{
  "model": "CTC audio transcriber",
  "spec_augment": true,
  "tokenizer": "char",
  "vocab_size": 32,
  "widths": [192, 192, 192],
  "beta2": 0.99,
  "alpha": 2,
  "epochs": 131.7,
  "lr_schedule": "linear",
  "final_lr_fraction": 0.1
}
Rows from block 9 of a small CTC audio transcriber, named by matrix and row number. Rows with one number belong to one channel. Each number is 50 + 15 x the weight over its row's rms, rounded and kept within 0 to 99. All counts start at 0.
After each channel's rows are labels from the 100 clips, of 14848, where the channel reaches its highest value: "strongest on" is what is common among them; "loudest" is the band of the loudest frequency at the time of the peak. Only what is clearly more common there than usual is listed. The data: short read English sentences (LibriTTS-R).
# convs1: first pointwise conv (model.blocks.9.convs.1.weight, 192x192x1), inputs 96-143
# convs3: second pointwise conv (model.blocks.9.convs.3.weight, 192x192x1, transposed), outputs 96-143

convs1.115:66 55 55 56 28 57 53 73 48 73 47 51 60 70 60 45 09 51 57 34 67 83 63 55 48 46 30 51 61 27 61 47 59 65 70 40 64 48 68 60 80 50 43 35 78 42 53 35
convs3.115:39 37 51 21 30 73 42 27 67 54 33 47 64 56 53 23 69 36 57 48 47 58 68 46 48 58 58 54 80 70 34 32 62 54 46 65 33 58 33 29 54 60 59 61 76 59 59 57
strongest on: the word "you"
loudest: 250 to 500 Hz

convs1.126:36 53 79 81 61 26 50 39 40 54 63 55 66 89 42 48 49 47 41 29 39 56 56 57 55 90 54 57 51 52 41 50 28 48 39 44 37 59 36 50 27 40 62 51 73 64 44 76
convs3.126:37 58 47 64 20 57 66 40 26 51 29 63 59 55 24 65 72 55 28 48 72 56 54 48 22 34 75 50 61 62 52 51 63 40 41 50 57 51 53 38 24 43 45 52 59 42 63 53
strongest on: the word "good"
loudest: 250 to 500 Hz

convs1.10:39 40 46 55 56 50 42 57 52 49 40 26 36 37 42 64 54 65 30 32 73 63 50 59 57 65 44 67 47 38 59 42 39 45 47 68 60 76 63 41 42 39 32 76 61 39 40 62
convs3.10:37 33 59 42 44 34 36 49 69 25 55 53 50 81 51 65 73 50 40 33 18 64 53 58 29 38 57 40 49 30 68 43 28 54 31 53 71 31 44 48 41 33 50 50 60 68 62 36
strongest on: the word "must"
loudest: 4000 to 8000 Hz

convs1.105:71 35 46 62 55 47 53 43 48 54 41 52 50 65 62 51 46 40 58 34 53 34 57 73 48 51 41 67 55 58 56 70 64 31 52 78 56 28 52 43 51 37 64 38 56 35 51 54
convs3.105:53 63 32 42 60 43 62 43 30 52 56 53 52 28 57 73 52 40 46 53 39 85 43 50 46 43 48 78 31 47 46 00 45 61 59 56 45 72 34 31 69 54 70 48 38 32 37 40
strongest on: the word "no"
loudest: 250 to 500 Hz

convs1.55:39 37 29 63 50 65 54 49 53 60 31 72 63 35 44 52 76 65 46 53 60 58 64 32 64 29 38 52 45 51 53 62 60 32 38 51 63 80 36 67 50 69 46 60 36 40 43 44
convs3.55:53 46 60 46 39 41 50 56 57 77 51 78 20 57 43 49 86 40 67 52 55 52 62 36 54 36 53 33 52 83 50 64 40 74 77 49 72 63 78 48 41 60 50 50 35 45 52 60
strongest on: the word "of"; the word "course"
loudest: 250 to 500 Hz

convs1.50:48 10 49 67 42 57 63 65 60 42 56 29 56 47 48 64 51 54 64 59 42 55 40 38 34 51 75 81 52 29 86 64 80 34 53 62 68 39 78 39 72 53 50 29 66 53 49 37
convs3.50:62 25 63 50 37 27 58 41 51 46 50 43 46 50 31 66 44 27 64 40 61 77 61 40 19 71 54 57 50 54 65 47 37 60 42 80 54 66 59 58 68 41 59 33 51 39 48 71
strongest on: the word "mr"
loudest: 250 to 500 Hz

convs1.2:85 40 52 66 48 72 39 46 44 46 64 32 53 40 57 46 57 47 45 57 49 39 47 43 42 29 59 73 56 52 64 47 57 42 39 69 19 67 38 40 55 44 33 72 71 33 49 61
convs3.2:47 29 25 36 32 37 46 65 52 41 26 67 61 35 20 60 74 75 58 53 42 48 69 59 39 46 48 47 39 56 21 81 45 26 56 48 70 39 37 31 50 31 63 65 60 45 57 59
strongest on: the word "mr"
loudest: 250 to 500 Hz

convs1.52:45 43 65 54 46 67 80 50 43 51 43 39 41 73 60 46 56 65 40 87 48 70 44 47 56 51 53 40 47 54 67 43 39 69 47 44 21 57 39 82 89 15 39 55 43 49 45 43
convs3.52:22 51 64 57 43 63 43 56 57 54 42 40 45 51 39 80 83 45 47 63 47 61 47 32 56 55 47 53 61 49 61 12 44 42 36 43 60 42 65 46 64 62 51 47 63 43 44 31
strongest on: the word "me"
loudest: 250 to 500 Hz

convs1.148:37 53 59 41 42 55 53 58 45 59 49 52 64 57 35 37 48 60 31 45 55 42 59 31 50 51 66 36 74 00 20 55 40 39 59 52 62 53 54 47 16 58 47 60 49 43 75 69
convs3.148:55 42 63 54 49 40 63 67 62 59 62 45 21 58 28 42 79 28 39 63 66 54 54 35 69 51 63 45 74 51 41 14 60 35 59 48 59 65 54 50 67 60 45 45 60 47 43 39
strongest on: the word "for"
loudest: 250 to 500 Hz

convs1.29:39 51 57 60 46 78 54 58 55 77 58 43 56 36 45 55 67 44 37 59 41 48 50 41 47 42 48 49 54 27 40 42 35 50 53 30 37 47 37 62 38 39 35 66 51 58 47 69
convs3.29:57 62 50 55 48 21 39 53 42 34 41 39 52 32 42 25 54 49 27 22 30 29 44 51 22 59 59 49 70 64 44 47 55 44 73 45 41 56 30 69 51 41 53 57 63 65 61 25
strongest on: the word "very"
loudest: 250 to 500 Hz

convs1.97:56 59 50 63 36 58 59 70 57 49 40 44 55 47 52 52 40 52 56 40 44 54 42 61 47 50 36 53 33 22 45 46 49 81 40 39 51 39 51 65 21 66 61 85 41 43 43 59
convs3.97:58 36 46 39 39 44 35 47 44 58 30 48 60 45 58 34 45 40 52 60 34 34 63 73 32 47 48 63 46 38 47 66 55 63 28 57 54 55 40 33 21 51 44 43 59 62 57 35
strongest on: the word "she"
loudest: 2000 to 4000 Hz

convs1.5:40 65 63 43 44 46 57 43 38 47 79 38 39 53 48 49 39 63 50 44 56 42 59 44 65 46 64 46 37 38 49 35 56 89 62 96 88 52 53 52 22 54 31 41 41 35 40 54
convs3.5:27 35 24 35 39 35 19 46 39 48 46 59 67 43 56 49 55 77 55 25 71 54 73 50 61 46 76 47 49 57 64 70 33 52 64 34 61 43 44 48 62 35 72 43 48 61 31 55
strongest on: the word "you"; the word "your"
loudest: 250 to 500 Hz

convs1.36:61 24 47 53 67 47 57 20 54 39 61 87 31 56 29 53 42 64 49 41 34 44 52 36 42 32 05 56 38 27 51 10 59 68 40 21 58 50 54 42 23 46 47 63 28 39 45 26
convs3.36:44 31 55 70 56 37 53 82 57 42 22 54 70 52 57 46 58 57 41 32 26 32 55 46 67 64 48 43 38 92 64 99 49 48 41 75 47 64 67 51 62 29 59 51 24 51 47 44
strongest on: the word "never"
loudest: 250 to 500 Hz

convs1.1:44 60 72 54 63 66 82 71 45 57 51 43 29 44 64 31 71 48 32 43 67 59 09 91 47 30 66 51 55 35 39 75 57 32 43 50 45 46 54 36 62 62 49 75 39 57 35 63
convs3.1:68 51 44 54 49 67 58 64 54 36 56 44 48 51 53 50 50 51 81 90 51 55 72 57 40 68 64 42 57 38 44 99 46 91 55 55 34 50 43 60 37 57 42 19 61 67 57 61
strongest on: the word "was"
loudest: 4000 to 8000 Hz

convs1.60:46 37 39 41 76 45 59 59 46 34 64 51 50 47 37 34 59 27 42 47 35 35 67 35 37 48 25 52 40 13 69 37 39 66 39 53 45 72 70 66 50 87 50 34 44 45 47 51
convs3.60:35 29 52 07 48 73 28 64 44 86 35 47 58 46 55 70 46 64 40 53 67 30 52 40 49 46 56 37 59 72 61 16 37 75 33 61 42 37 53 43 44 35 45 36 46 55 49 50
strongest on: the word "was"; the word "his"; the word "with"
loudest: 4000 to 8000 Hz

convs1.180:54 15 60 39 38 25 30 49 51 34 50 65 58 68 46 55 76 87 38 57 44 32 74 46 42 53 36 48 55 31 18 24 48 75 66 46 56 51 59 49 70 66 38 67 57 39 58 55
convs3.180:63 38 75 67 58 54 45 47 51 62 50 77 70 47 43 55 59 19 38 56 37 46 62 42 26 79 26 49 42 51 52 63 36 56 63 24 58 52 49 58 32 55 67 38 33 50 24 35
strongest on: the word "very"; the word "never"
loudest: 250 to 500 Hz

convs1.20:53 74 59 44 54 58 64 39 53 41 61 38 60 44 35 61 65 70 39 58 32 27 42 52 63 42 85 20 48 49 43 55 56 79 86 16 44 55 44 53 65 23 56 60 49 29 51 36
convs3.20:44 48 68 39 60 55 62 51 48 54 51 55 11 44 48 53 42 58 63 54 35 53 58 33 44 89 63 47 55 47 28 82 45 45 22 55 60 50 62 57 44 77 31 66 55 51 61 39
strongest on: the word "it"; the word "was"
loudest: 250 to 500 Hz

convs1.41:49 57 41 87 84 60 49 40 59 64 52 46 44 73 44 50 90 74 24 58 51 38 57 38 61 27 51 43 55 46 63 46 64 44 45 49 48 35 63 22 71 60 54 76 43 61 23 43
convs3.41:36 60 42 78 71 55 31 35 28 32 52 45 56 33 70 67 77 50 50 74 43 60 47 53 52 63 50 75 68 37 53 95 88 45 33 70 73 70 48 54 62 30 70 49 72 73 47 33
strongest on: the word "the"
loudest: 250 to 500 Hz

convs1.140:78 22 72 59 48 45 63 45 39 45 58 45 63 69 44 59 60 57 37 34 56 53 70 44 61 45 38 58 62 70 63 33 52 57 71 66 44 68 47 58 99 50 42 36 24 60 45 36
convs3.140:46 56 46 53 36 27 67 67 67 52 52 61 77 80 67 44 43 52 35 61 62 19 44 68 54 51 30 52 16 41 35 47 56 51 55 62 56 42 55 44 27 54 55 47 34 63 44 64
strongest on: the word "the"
loudest: 250 to 500 Hz

convs1.57:46 53 54 71 60 57 52 39 56 68 54 39 49 38 66 45 60 65 42 55 66 59 27 79 27 56 58 77 51 21 50 30 53 66 52 62 63 49 28 63 40 31 35 50 59 48 68 39
convs3.57:36 73 39 47 53 47 30 23 33 81 49 43 66 50 57 51 44 47 73 72 33 32 52 50 51 79 57 73 36 44 50 90 52 45 41 39 43 66 27 45 48 50 47 80 46 70 56 41
strongest on: the word "mr"; the word "it"
loudest: 250 to 500 Hz

convs1.106:44 48 55 60 60 54 48 70 43 69 40 45 39 43 51 54 41 64 29 56 47 39 37 57 44 47 46 28 46 59 47 42 56 53 52 73 35 60 48 52 31 30 30 15 49 67 47 34
convs3.106:45 19 54 47 66 47 67 57 64 44 59 34 58 76 36 44 16 54 70 32 45 54 59 63 46 27 51 69 20 31 62 39 29 85 53 61 38 73 49 64 52 41 63 74 70 59 25 58
strongest on: the word "i"
loudest: 250 to 500 Hz

convs1.152:35 64 46 40 49 49 44 38 49 64 58 42 53 59 55 38 50 38 48 32 49 44 24 63 44 73 75 65 32 28 57 50 38 54 74 54 66 42 63 58 58 52 45 61 47 63 64 52
convs3.152:53 47 51 48 52 44 49 39 58 35 36 43 78 71 47 45 40 66 52 46 50 48 41 57 39 49 48 60 43 42 47 99 59 71 39 42 46 65 54 46 32 41 53 65 39 63 59 58
strongest on: the word "right"
loudest: 250 to 500 Hz

convs1.46:54 33 55 69 40 57 62 61 34 64 19 73 79 80 22 52 37 58 44 50 50 67 37 49 57 16 42 80 67 77 36 48 54 64 65 58 79 43 51 53 37 67 51 41 26 57 67 27
convs3.46:39 74 67 58 38 42 48 66 52 38 52 46 40 35 85 40 73 88 53 52 60 53 61 39 47 41 61 42 30 37 73 58 70 69 50 54 43 45 71 51 37 53 61 54 57 68 22 44
strongest on: the word "little"; the word "a"
loudest: 250 to 500 Hz

convs1.19:74 68 37 45 36 43 40 48 71 35 37 57 49 62 50 55 39 36 42 42 56 57 28 38 39 20 50 53 47 45 76 52 36 84 69 67 53 66 54 67 79 59 45 45 43 60 56 42
convs3.19:59 39 64 22 56 40 56 57 50 73 41 51 30 59 37 13 76 30 42 58 39 36 55 37 29 56 53 46 48 60 50 04 50 44 54 45 33 47 52 35 79 49 40 49 47 51 64 65
strongest on: the word "it"; the word "said"
loudest: 4000 to 8000 Hz

convs1.112:68 58 45 39 33 67 17 59 63 58 50 67 63 50 61 55 57 27 28 38 47 65 42 60 37 37 56 42 51 34 74 50 34 59 58 39 50 28 46 62 48 80 44 76 34 56 51 70
convs3.112:64 51 42 53 49 62 56 40 60 65 58 50 14 23 56 47 74 62 41 62 32 50 52 36 59 68 49 49 78 44 53 19 45 44 55 57 46 43 52 58 69 51 47 44 47 52 57 52
strongest on: the word "was"; the word "is"; the word "she"
loudest: 250 to 500 Hz

convs1.28:53 40 59 33 71 48 52 64 35 45 42 51 48 45 31 21 35 72 39 54 25 66 74 65 42 51 48 42 74 22 54 61 48 52 41 63 68 59 38 62 45 46 16 76 37 41 44 36
convs3.28:44 41 48 74 62 35 40 36 47 56 33 45 35 48 55 43 57 65 32 42 31 56 52 47 50 41 55 60 13 69 46 00 34 70 65 45 44 48 43 31 41 53 61 44 57 34 38 50
strongest on: the word "i"
loudest: 250 to 500 Hz

convs1.59:56 68 51 21 61 72 76 42 55 59 57 55 44 37 47 60 57 47 41 46 45 69 30 66 47 42 60 66 71 53 35 57 50 51 46 28 59 43 46 15 41 48 61 74 47 48 57 33
convs3.59:56 53 17 40 32 28 26 53 51 55 60 60 54 28 31 37 64 47 43 20 56 41 49 45 56 51 26 56 91 38 60 28 53 75 71 42 56 18 29 49 54 37 54 11 38 33 68 67
strongest on: the word "what"
loudest: 250 to 500 Hz

convs1.103:46 40 42 40 38 46 57 42 63 24 51 42 63 48 76 59 63 28 46 36 44 52 59 51 46 75 58 52 35 25 52 45 39 68 64 49 45 72 43 48 68 68 78 69 40 76 35 41
convs3.103:51 81 44 59 20 46 44 59 45 52 30 41 22 51 72 48 24 42 52 41 58 47 33 39 60 78 31 67 51 59 49 47 42 29 65 46 52 67 38 46 26 15 37 46 59 64 51 50
strongest on: the word "it"; the word "is"
loudest: 250 to 500 Hz

convs1.121:53 28 33 54 20 60 58 58 31 41 57 55 50 28 44 76 60 55 35 30 26 50 69 48 34 38 49 57 48 34 29 30 84 38 60 66 54 57 69 62 40 68 56 56 37 48 50 48
convs3.121:48 28 28 56 24 47 66 50 54 39 34 66 56 45 58 49 76 47 48 56 47 33 18 46 38 45 63 61 27 34 39 70 16 32 56 36 35 58 50 58 54 47 64 64 76 78 40 48
strongest on: the word "well"
loudest: 500 to 1000 Hz

convs1.175:52 43 38 55 62 38 55 57 57 55 38 36 37 43 61 46 39 53 52 51 46 41 37 50 51 67 40 57 62 30 42 48 55 73 60 36 39 50 54 48 00 37 54 84 49 65 46 54
convs3.175:69 51 55 62 65 59 50 53 42 31 42 43 62 56 52 86 33 51 67 33 48 70 48 58 45 54 56 66 28 59 31 99 43 68 41 44 57 58 50 49 47 45 83 48 58 44 20 60
strongest on: text has "margaret"
loudest: 250 to 500 Hz

convs1.179:58 42 45 48 49 58 52 46 36 49 45 71 47 36 60 47 62 51 79 42 38 18 53 33 50 85 53 44 89 65 62 56 43 50 52 47 74 31 59 44 61 43 35 34 80 41 61 99
convs3.179:65 46 63 60 69 58 59 37 31 54 43 71 54 45 43 75 74 45 20 51 55 43 48 49 57 56 41 45 50 42 38 38 58 31 69 69 28 49 68 22 52 31 63 41 39 36 35 81
strongest on: the word "that"
loudest: 500 to 1000 Hz

convs1.13:39 54 45 45 38 34 57 33 29 27 88 47 49 56 51 45 40 56 53 50 53 34 38 48 51 36 65 46 82 61 11 62 50 65 40 25 43 45 58 49 42 43 46 40 24 53 37 70
convs3.13:69 27 48 37 38 60 38 65 70 46 55 67 50 53 42 25 50 40 34 42 46 64 60 31 67 47 48 52 50 71 47 40 63 49 62 27 44 57 46 30 75 60 51 68 56 22 60 33
strongest on: the word "asked"
loudest: 4000 to 8000 Hz

convs1.89:32 52 38 56 14 46 40 26 42 64 35 56 53 32 59 56 61 66 29 58 60 63 41 37 37 39 45 38 58 56 28 61 82 33 64 70 34 39 67 49 99 73 35 85 53 32 43 45
convs3.89:32 56 67 75 74 53 56 55 44 65 51 53 20 74 60 52 60 36 45 56 26 44 63 21 51 52 40 44 50 38 59 64 79 47 43 58 54 36 35 52 48 83 35 46 35 68 41 50
strongest on: the word "i"; the word "it"; the word "what"; the word "was"
loudest: 250 to 500 Hz

convs1.73:77 40 38 68 44 51 57 51 36 57 80 56 60 52 81 53 56 61 56 47 34 41 48 50 63 65 43 59 51 45 54 47 56 60 60 48 50 56 51 37 58 87 22 40 49 41 42 29
convs3.73:50 70 68 46 29 60 65 76 64 56 61 53 31 66 75 42 61 40 45 63 43 55 65 50 33 28 36 46 50 53 55 16 57 63 31 67 45 24 60 62 48 56 58 47 61 49 68 77
strongest on: the word "is"; the word "it"; the word "was"
loudest: 250 to 500 Hz

convs1.56:69 46 37 46 52 56 18 53 43 62 51 75 49 59 65 69 38 53 46 39 50 18 49 58 52 06 24 28 40 48 44 48 37 61 71 29 61 56 58 55 86 42 37 12 40 48 62 52
convs3.56:43 45 52 71 49 32 50 60 41 34 72 39 62 76 33 54 44 66 50 49 41 78 48 46 50 19 34 49 39 49 39 70 49 53 38 63 72 54 74 74 22 54 36 44 50 49 66 34
strongest on: the word "he"; the word "you"
loudest: 250 to 500 Hz

convs1.100:47 45 59 42 35 38 58 61 09 59 42 46 49 41 59 41 69 22 72 57 58 43 46 30 46 23 62 48 46 34 41 52 45 59 41 19 99 45 64 31 38 40 42 37 65 41 43 47
convs3.100:77 57 49 44 40 47 43 65 33 54 46 51 72 38 79 31 33 84 49 55 37 49 43 62 53 20 56 57 63 07 46 64 39 72 37 56 43 70 32 53 16 56 35 39 46 32 68 50
strongest on: the word "said"
loudest: 250 to 500 Hz

convs1.83:24 52 58 53 58 83 22 57 60 70 58 56 49 71 57 44 68 64 53 54 61 39 47 48 43 42 59 63 48 76 28 36 44 44 42 68 28 54 16 68 25 47 63 69 19 40 55 66
convs3.83:61 52 55 47 68 46 54 62 45 42 74 67 26 32 44 44 59 52 60 56 62 70 53 39 45 47 64 43 46 38 74 04 58 48 64 59 72 53 44 58 78 79 51 43 73 40 67 61
strongest on: the word "let"; the word "us"
loudest: 250 to 500 Hz; 500 to 1000 Hz

convs1.22:44 51 60 37 55 50 46 49 53 63 51 64 52 54 52 62 60 40 44 25 40 30 20 64 45 44 36 55 47 76 36 54 56 44 52 42 74 81 24 39 63 54 81 35 52 15 54 70
convs3.22:43 62 66 52 31 52 53 38 45 57 70 47 62 57 27 70 47 52 80 63 33 45 77 46 59 24 61 68 57 55 57 41 67 30 40 64 54 50 40 19 37 58 52 34 37 35 70 57
strongest on: the word "too"
loudest: 250 to 500 Hz

convs1.128:46 68 65 70 71 56 47 62 48 38 78 30 42 40 35 26 38 48 57 46 62 51 52 48 59 48 50 43 29 79 44 60 57 30 37 64 36 39 56 48 31 43 49 63 69 59 39 46
convs3.128:62 52 50 60 34 57 40 63 48 71 73 80 36 49 38 60 47 44 64 64 40 59 69 55 44 47 50 55 33 50 54 44 57 17 31 41 83 46 76 08 62 73 36 51 38 37 46 24
strongest on: the word "can"
loudest: 4000 to 8000 Hz

convs1.108:46 29 50 48 16 56 59 59 76 39 35 53 53 29 68 78 68 67 44 13 66 61 35 59 51 65 43 26 36 40 58 47 54 32 51 58 57 65 36 81 62 50 57 56 66 62 44 74
convs3.108:70 59 41 39 58 46 54 42 36 55 52 66 44 21 53 49 51 39 30 55 22 55 67 40 32 57 25 37 61 65 72 18 39 59 64 47 42 57 33 64 76 33 70 62 55 58 61 55
strongest on: the word "yes"
loudest: 500 to 1000 Hz