A small CTC audio transcriber, trained from scratch: 26041 training examples, 131.7 epochs.
Rows from block 5 of a small CTC audio transcriber, named by matrix and row number. Rows with one number belong to one channel. Each number is 500 + 40 x the weight over its row's rms, rounded and kept within 0 to 999. All counts start at 0. Numbers have three digits each.
After each channel's rows are labels from the 100 clips, of 14848, where the channel reaches its highest value: "loudest band" is the band of the loudest frequency at the time of the peak. Only what is clearly more common there than usual is listed. The data: short read English sentences (LibriTTS-R). In brackets: how many of the 100.
# convs1: first pointwise conv (model.blocks.5.convs.1.weight, 192x192x1), inputs 128-191
# convs3: second pointwise conv (model.blocks.5.convs.3.weight, 192x192x1, transposed), outputs 128-191

convs1.51:543560489453522464484541520495451354478527561486465411532467533531461524488465496451444488505553486522481426440490528482510485498488482510469451600499539478435483502430480520471487534496494484
convs3.51:516542535408493584508479461511561495511513534484434522490526571467476473484501509497534452508530495523517540586550468519489494500399439507471426428494465559549521473497501518456520443495525506
loudest band: 250 to 500 Hz (53)

convs1.136:549509551449480502460598522453516469480532524502535439503453462474539512594500462457507538507479520376473478534466431557501465502490495489491465516501497594410507490527435483497486528542508482
convs3.136:445603494490550500507500527492459556514503471438476498490484501527471474481479520515516440504512485491451503459493555472494566478424497491556452468456542457518451536477444477423484489523501478
loudest band: 250 to 500 Hz (46)

convs1.56:494428514551526529391498567422506496519559508476474431483559583505479534432542466543495518468495536477482550479428525472481539518426557499544507461509497480472513521433457511553483427570516547
convs3.56:494494514503579479589531608587448633536518479560485569526550482516513547541501482490541498524519425523449561462478485467521516559514572520641476519531543465504450465515462509512527528534498461
loudest band: 500 to 1000 Hz (31)

convs1.182:488490483459505419456480584499494536544520584475454494453475472526506569533508413502507496503479525478546476573554553503477506508496518500454502510544523508476544466494463481472517381494510483
convs3.182:473514471497479474504504511458513490473479493541507520440502499454513545501527432498509529478473481568517512486451449476466485465458569554472471455529455478574525529537444484459445492540518437
loudest band: 2000 to 4000 Hz (72)

convs1.45:516552474491422499468550446467663492505547562512465523464541517490529483596497520522499479449518546526485525552563491501489412502512559535496475449432518525468483454493490542537566549631439516
convs3.45:469522493478530457523493468508592480460528502467474609455570498537502495484504498494485426490477508531598488460523513504547559474478534538500461488435695461516517516489488481490494474513488512
loudest band: 250 to 500 Hz (34)

convs1.93:487446463451403506446470422549558469511470501464496470478517531506529537405456493525470576553523536511485482447493475502506461551433548504477496465446475570459496451522480527504532497475388537
convs3.93:545510482485494461523608536492487534541457494468518552504471482480483501445516487476461502491521501473555461527458547461457504478448472533444464516529547530465563477484481490524487537483589548
loudest band: 500 to 1000 Hz (41)

convs1.13:506452559482505507549458520497507542539471510479474396521434498513489537483503489466515523507469496331565473505447467540436506469443538566505525547520466517504476471515587523524425510587594495
convs3.13:525510523464468524443489437445496461450541516580549486516421476580440410542491486547537552549504470493511465487458501534495486450533487542533543510485492485477472525480496491547535441461479523
loudest band: 250 to 500 Hz (43)

convs1.71:489497499477538512489548487509392533516491511497477525494517456431492469802493506476524487491540473499533500518503524520484529503499470509538501482505497479475494444511533501537445550471496499
convs3.71:565505580486478473497529535493494523486500454488411463481485521473511521483456386457460539473493475488569488548502361470473477535481453514528467442473523493505463444493522477470534529488463438
loudest band: 250 to 500 Hz (38)

convs1.128:478457541452442542523509457564506478517602536509528515486508472490489547467479499554464492429460493528445506482426447467532521512533470487490551490425412523569492527441450555525482458478523568
convs3.128:477492451437473445559459525514467472519414484491491482484519366475453421529471500426478483432486518461476544532474492541494583587539505491550464481511531520522545495483509423579561487507500497
loudest band: 500 to 1000 Hz (35); 250 to 500 Hz (29)

convs1.124:529528520521511461526545506551500491534464480527485573494526510465464443464531499458544483430605550540482453473500471479503462606528486462457517524480447516508571560505522456542509521476502458
convs3.124:535511506471516478454526514474514484516587461506468587454570598538521450494511479492492531484512533529516570482532529545464482513568450474497478490518507584674539485471534516540590483580494503
loudest band: 4000 to 8000 Hz (25)

convs1.141:448498512510541509545529500519349565494521465493491522453481511428486439705463538503470478485566459511483538501482497478473540486487540520500526482485457502482454462461498528537531497489521518
convs3.141:527509536499518456499462540502520513543457499506494557506493525475450482519411479444523572472442532492529485559500466479506500523535420511494512491486160481507504522487476522464442474493472490
loudest band: 500 to 1000 Hz (33)

convs1.70:460479477527459572507528502532592500515472490531475480524528483523465470487430511521564499462571491482408524511470491486481486549459485469498581551555436430467462507502433422492508512488384519
convs3.70:467512545414478496510536517513487506489503538492460471489551572448537507576598520508467436535484533445491464544519500522494552497446509480446487471514681448488462478528546482511479545513535527
loudest band: 250 to 500 Hz (44)

convs1.60:470439411470458479472547423518517504537452519520511543556490539535482482424517564549512467521450564514410483517495514431422459542481497518525554500501502477511519498503451483497444463537436561
convs3.60:464472513556474499542573572523524522502504534588509566464467515530466508538446485486526559523522517538497463536559461570500567513507573543561502551464329548453488479508494559480501483504432529
loudest band: 500 to 1000 Hz (29)

convs1.183:478544486551492421527534454471580518549532498549502520558449480600484510473537516523490445495498525498471449456505500500430484526525488465514513417448526508527510533427455591446559458476512431
convs3.183:533534620447413488504429576519540533470507514527508520487485449493429506527411548495487526477568516561546514523510493468524518528530497552469433446468376492503462467475504570434536577480486512
loudest band: 4000 to 8000 Hz (27)

convs1.139:438463514511462459579590547503429490506500450414483500520484492433481512652518502427491472470449530506497545524517519498485498507454499464502492468480562517421604459433486484544452483463532483
convs3.139:432475553528471525551400552516495512498509555550511534454536495480517529514452521502518485450524547475537504521519526548535541502592457498545601527576381524500472494474582522484587531536459516
loudest band: 2000 to 4000 Hz (28)

convs1.181:576462509502507540503552524492559527495498530509529512453517533556535555460451479524519541494420540516616534486522582531449495524499485547501473517473514496510531495452518541548502500486503484
convs3.181:553521542513514419508494479546547517484500485470546501577472561576484510564508497430493438527497476508505464495499520472599445491540421542543529499467323483494528505451530588487440453455559507
loudest band: 2000 to 4000 Hz (54)

convs1.69:497508518478470452456450446543491476487504500522518421461476476596524533404489495518440452515426519529460466562493510521500490485573536432503485536476485517484542511473494475474446478486516525
convs3.69:445504503451467493553484561545558531516550556525557449486515515505489440450519516529478466462508543494497443456508557507453447458491481540551492480567518535493519550504490465484511536540592461
loudest band: 4000 to 8000 Hz (26)

convs1.115:523497480510552590510525538466518433523486580397463540470386489513496518388451532496494478566482521514473495491540521515463514537556430462494532469526551514461554455493497524545585520528423476
convs3.115:493504438523502440458587412482485457513524492517479530512467518531522494431490485567495505490504492455487500443519521509516516544445577530508572520571831513512530504506554483507512508495483493
loudest band: 500 to 1000 Hz (36)

convs1.17:500406490509541436434551510549415446530488520524487504432536498461486512532433519512591526538590547527481536442580451498514479482460516475488512559524509483507611517497484558558479434442550474
convs3.17:561497458544472502479411471437478500460551524493446487518503538532447492495562553487483530521527451427553511544563529504512495449553454510536489580517591435505441456498502499510513514511460465
loudest band: 4000 to 8000 Hz (34)

convs1.110:495478489592482462483530512503458504529547483550497502516434540438513403594522436497533471500504509481481473565458471531465502418447470527458499444537545491484546453470508529485514520623475516
convs3.110:453569485434502415483474410545549490464484524441533385518581494492535494459490503544449446464465442530476462519430496483536421496472564526480460537587598556457514486474475441462535560575506468
loudest band: 2000 to 4000 Hz (37)

convs1.163:462468489505501590467549547549452520559494522555500471459496421430477527677501487531485508474564490492471487543443488510492547452566473542480504479463457452484605460522462605493470491570504476
convs3.163:477529463463572567542465496494540507495512533497487530535474471528529481487531509532517557544527511525510478452467523520478471411571538514510477473545358429511440464480464466464494526521438519
loudest band: 500 to 1000 Hz (29); 250 to 500 Hz (29)

convs1.189:491567480483527496521473562463479466475456492563528418494484431428475569583466418413507516418516394478465493546496485526544433533453532583529467496521505497513439546460467469544509495533527509
convs3.189:433573506551475531562469508443536534568477484441502489497535470545487512528556475576518543459535468522455504533504527451491534510521479520489523465552345590424546485521587472456430528480482537
loudest band: 500 to 1000 Hz (30)

convs1.153:519514478486436538489470602500552451475455489497454433412488460474472514427480474491511511501481494524536490487489531534576464498517522495523518522512461479496485482480526478514518465500382490
convs3.153:509621547422486541466478526486482521457541563526505530529438531547512518524397519586493491541474550512501552499582507544499483452530490498524506586449501470463499538508527531564479493484486541
loudest band: 500 to 1000 Hz (51)

convs1.49:550494482475460485590478497476560471555507464493474482525473492463457506503476513475461438436493485503503517496508472476515479491470446466460520504501454534544559545430524579465495517516539522
convs3.49:457566491453486503528457454474506543402514470457474595494463458523517503553493492460474450410439508505514582449531496470517566489568489552532496473506576530542477492481569543541490444451508513
loudest band: 250 to 500 Hz (38)

convs1.37:485434523415482509468518511480425454418563556502479517508472497478496482475433469465469503529448437489556554559483479448484513559461539468528448539478497514458535533483421427490494562513463395
convs3.37:499466556468517509505445637501519497522475523515472558500483474480461488554485444513509570511484525510523435467499468484464515547542454497524484473491226501516430512505475511525542514474471504
loudest band: 250 to 500 Hz (52)

convs1.88:569547520473490445470504528572547491476450513481479499480488482496463436437432466463531525551469487449469514445438488386551472441501423516499516503468550464450500623464505517538509486506516529
convs3.88:525439545446490544557592519492467461446479467493538578525572527525565570546605525499467507510494563477551518472476515512513463455504486460481515470609668439454525488489493518514501428511519496
loudest band: 500 to 1000 Hz (37)

convs1.91:479499522454550494590497525470551517481486468487531468487477507484478428474566499466449591518520576515511525478499441498477476463495450529507528532501516475463547540567492423569469557515475527
convs3.91:448512520502494496500443573485551488471500488510530586494481532528486540566443502486474655481538541467476467450511473489513486473498426521488525452524320525530485552501523552548503544438518542
loudest band: 250 to 500 Hz (33); 500 to 1000 Hz (25)

convs1.77:479460442517496494457426509516521484483479487535565405522490446569571495474455520532494598523509506503474399482468447457516505484480470512483463488539427511502476532519528566430531496497580435
convs3.77:477529446449464495508525413482490435467526511469550406431475509418526479462536564459484527500524478468480506455483508544527478398454543518442499457547632519513479475478518515447487537529512518
loudest band: 2000 to 4000 Hz (29); 1000 to 2000 Hz (28)

convs1.25:477536502497514476458472493449500512460464518499484515450485460510458522343506483449489497522484478423447570494539440475511483560541480455476473525560488441564492476480432509511507511516536556
convs3.25:473552488472479497548508445494494493494531536464547459496553521523557484477562552483529465533530559534494530449492468422456489461499514498484477537581686616506476487448469496558552586474537474
loudest band: 250 to 500 Hz (29)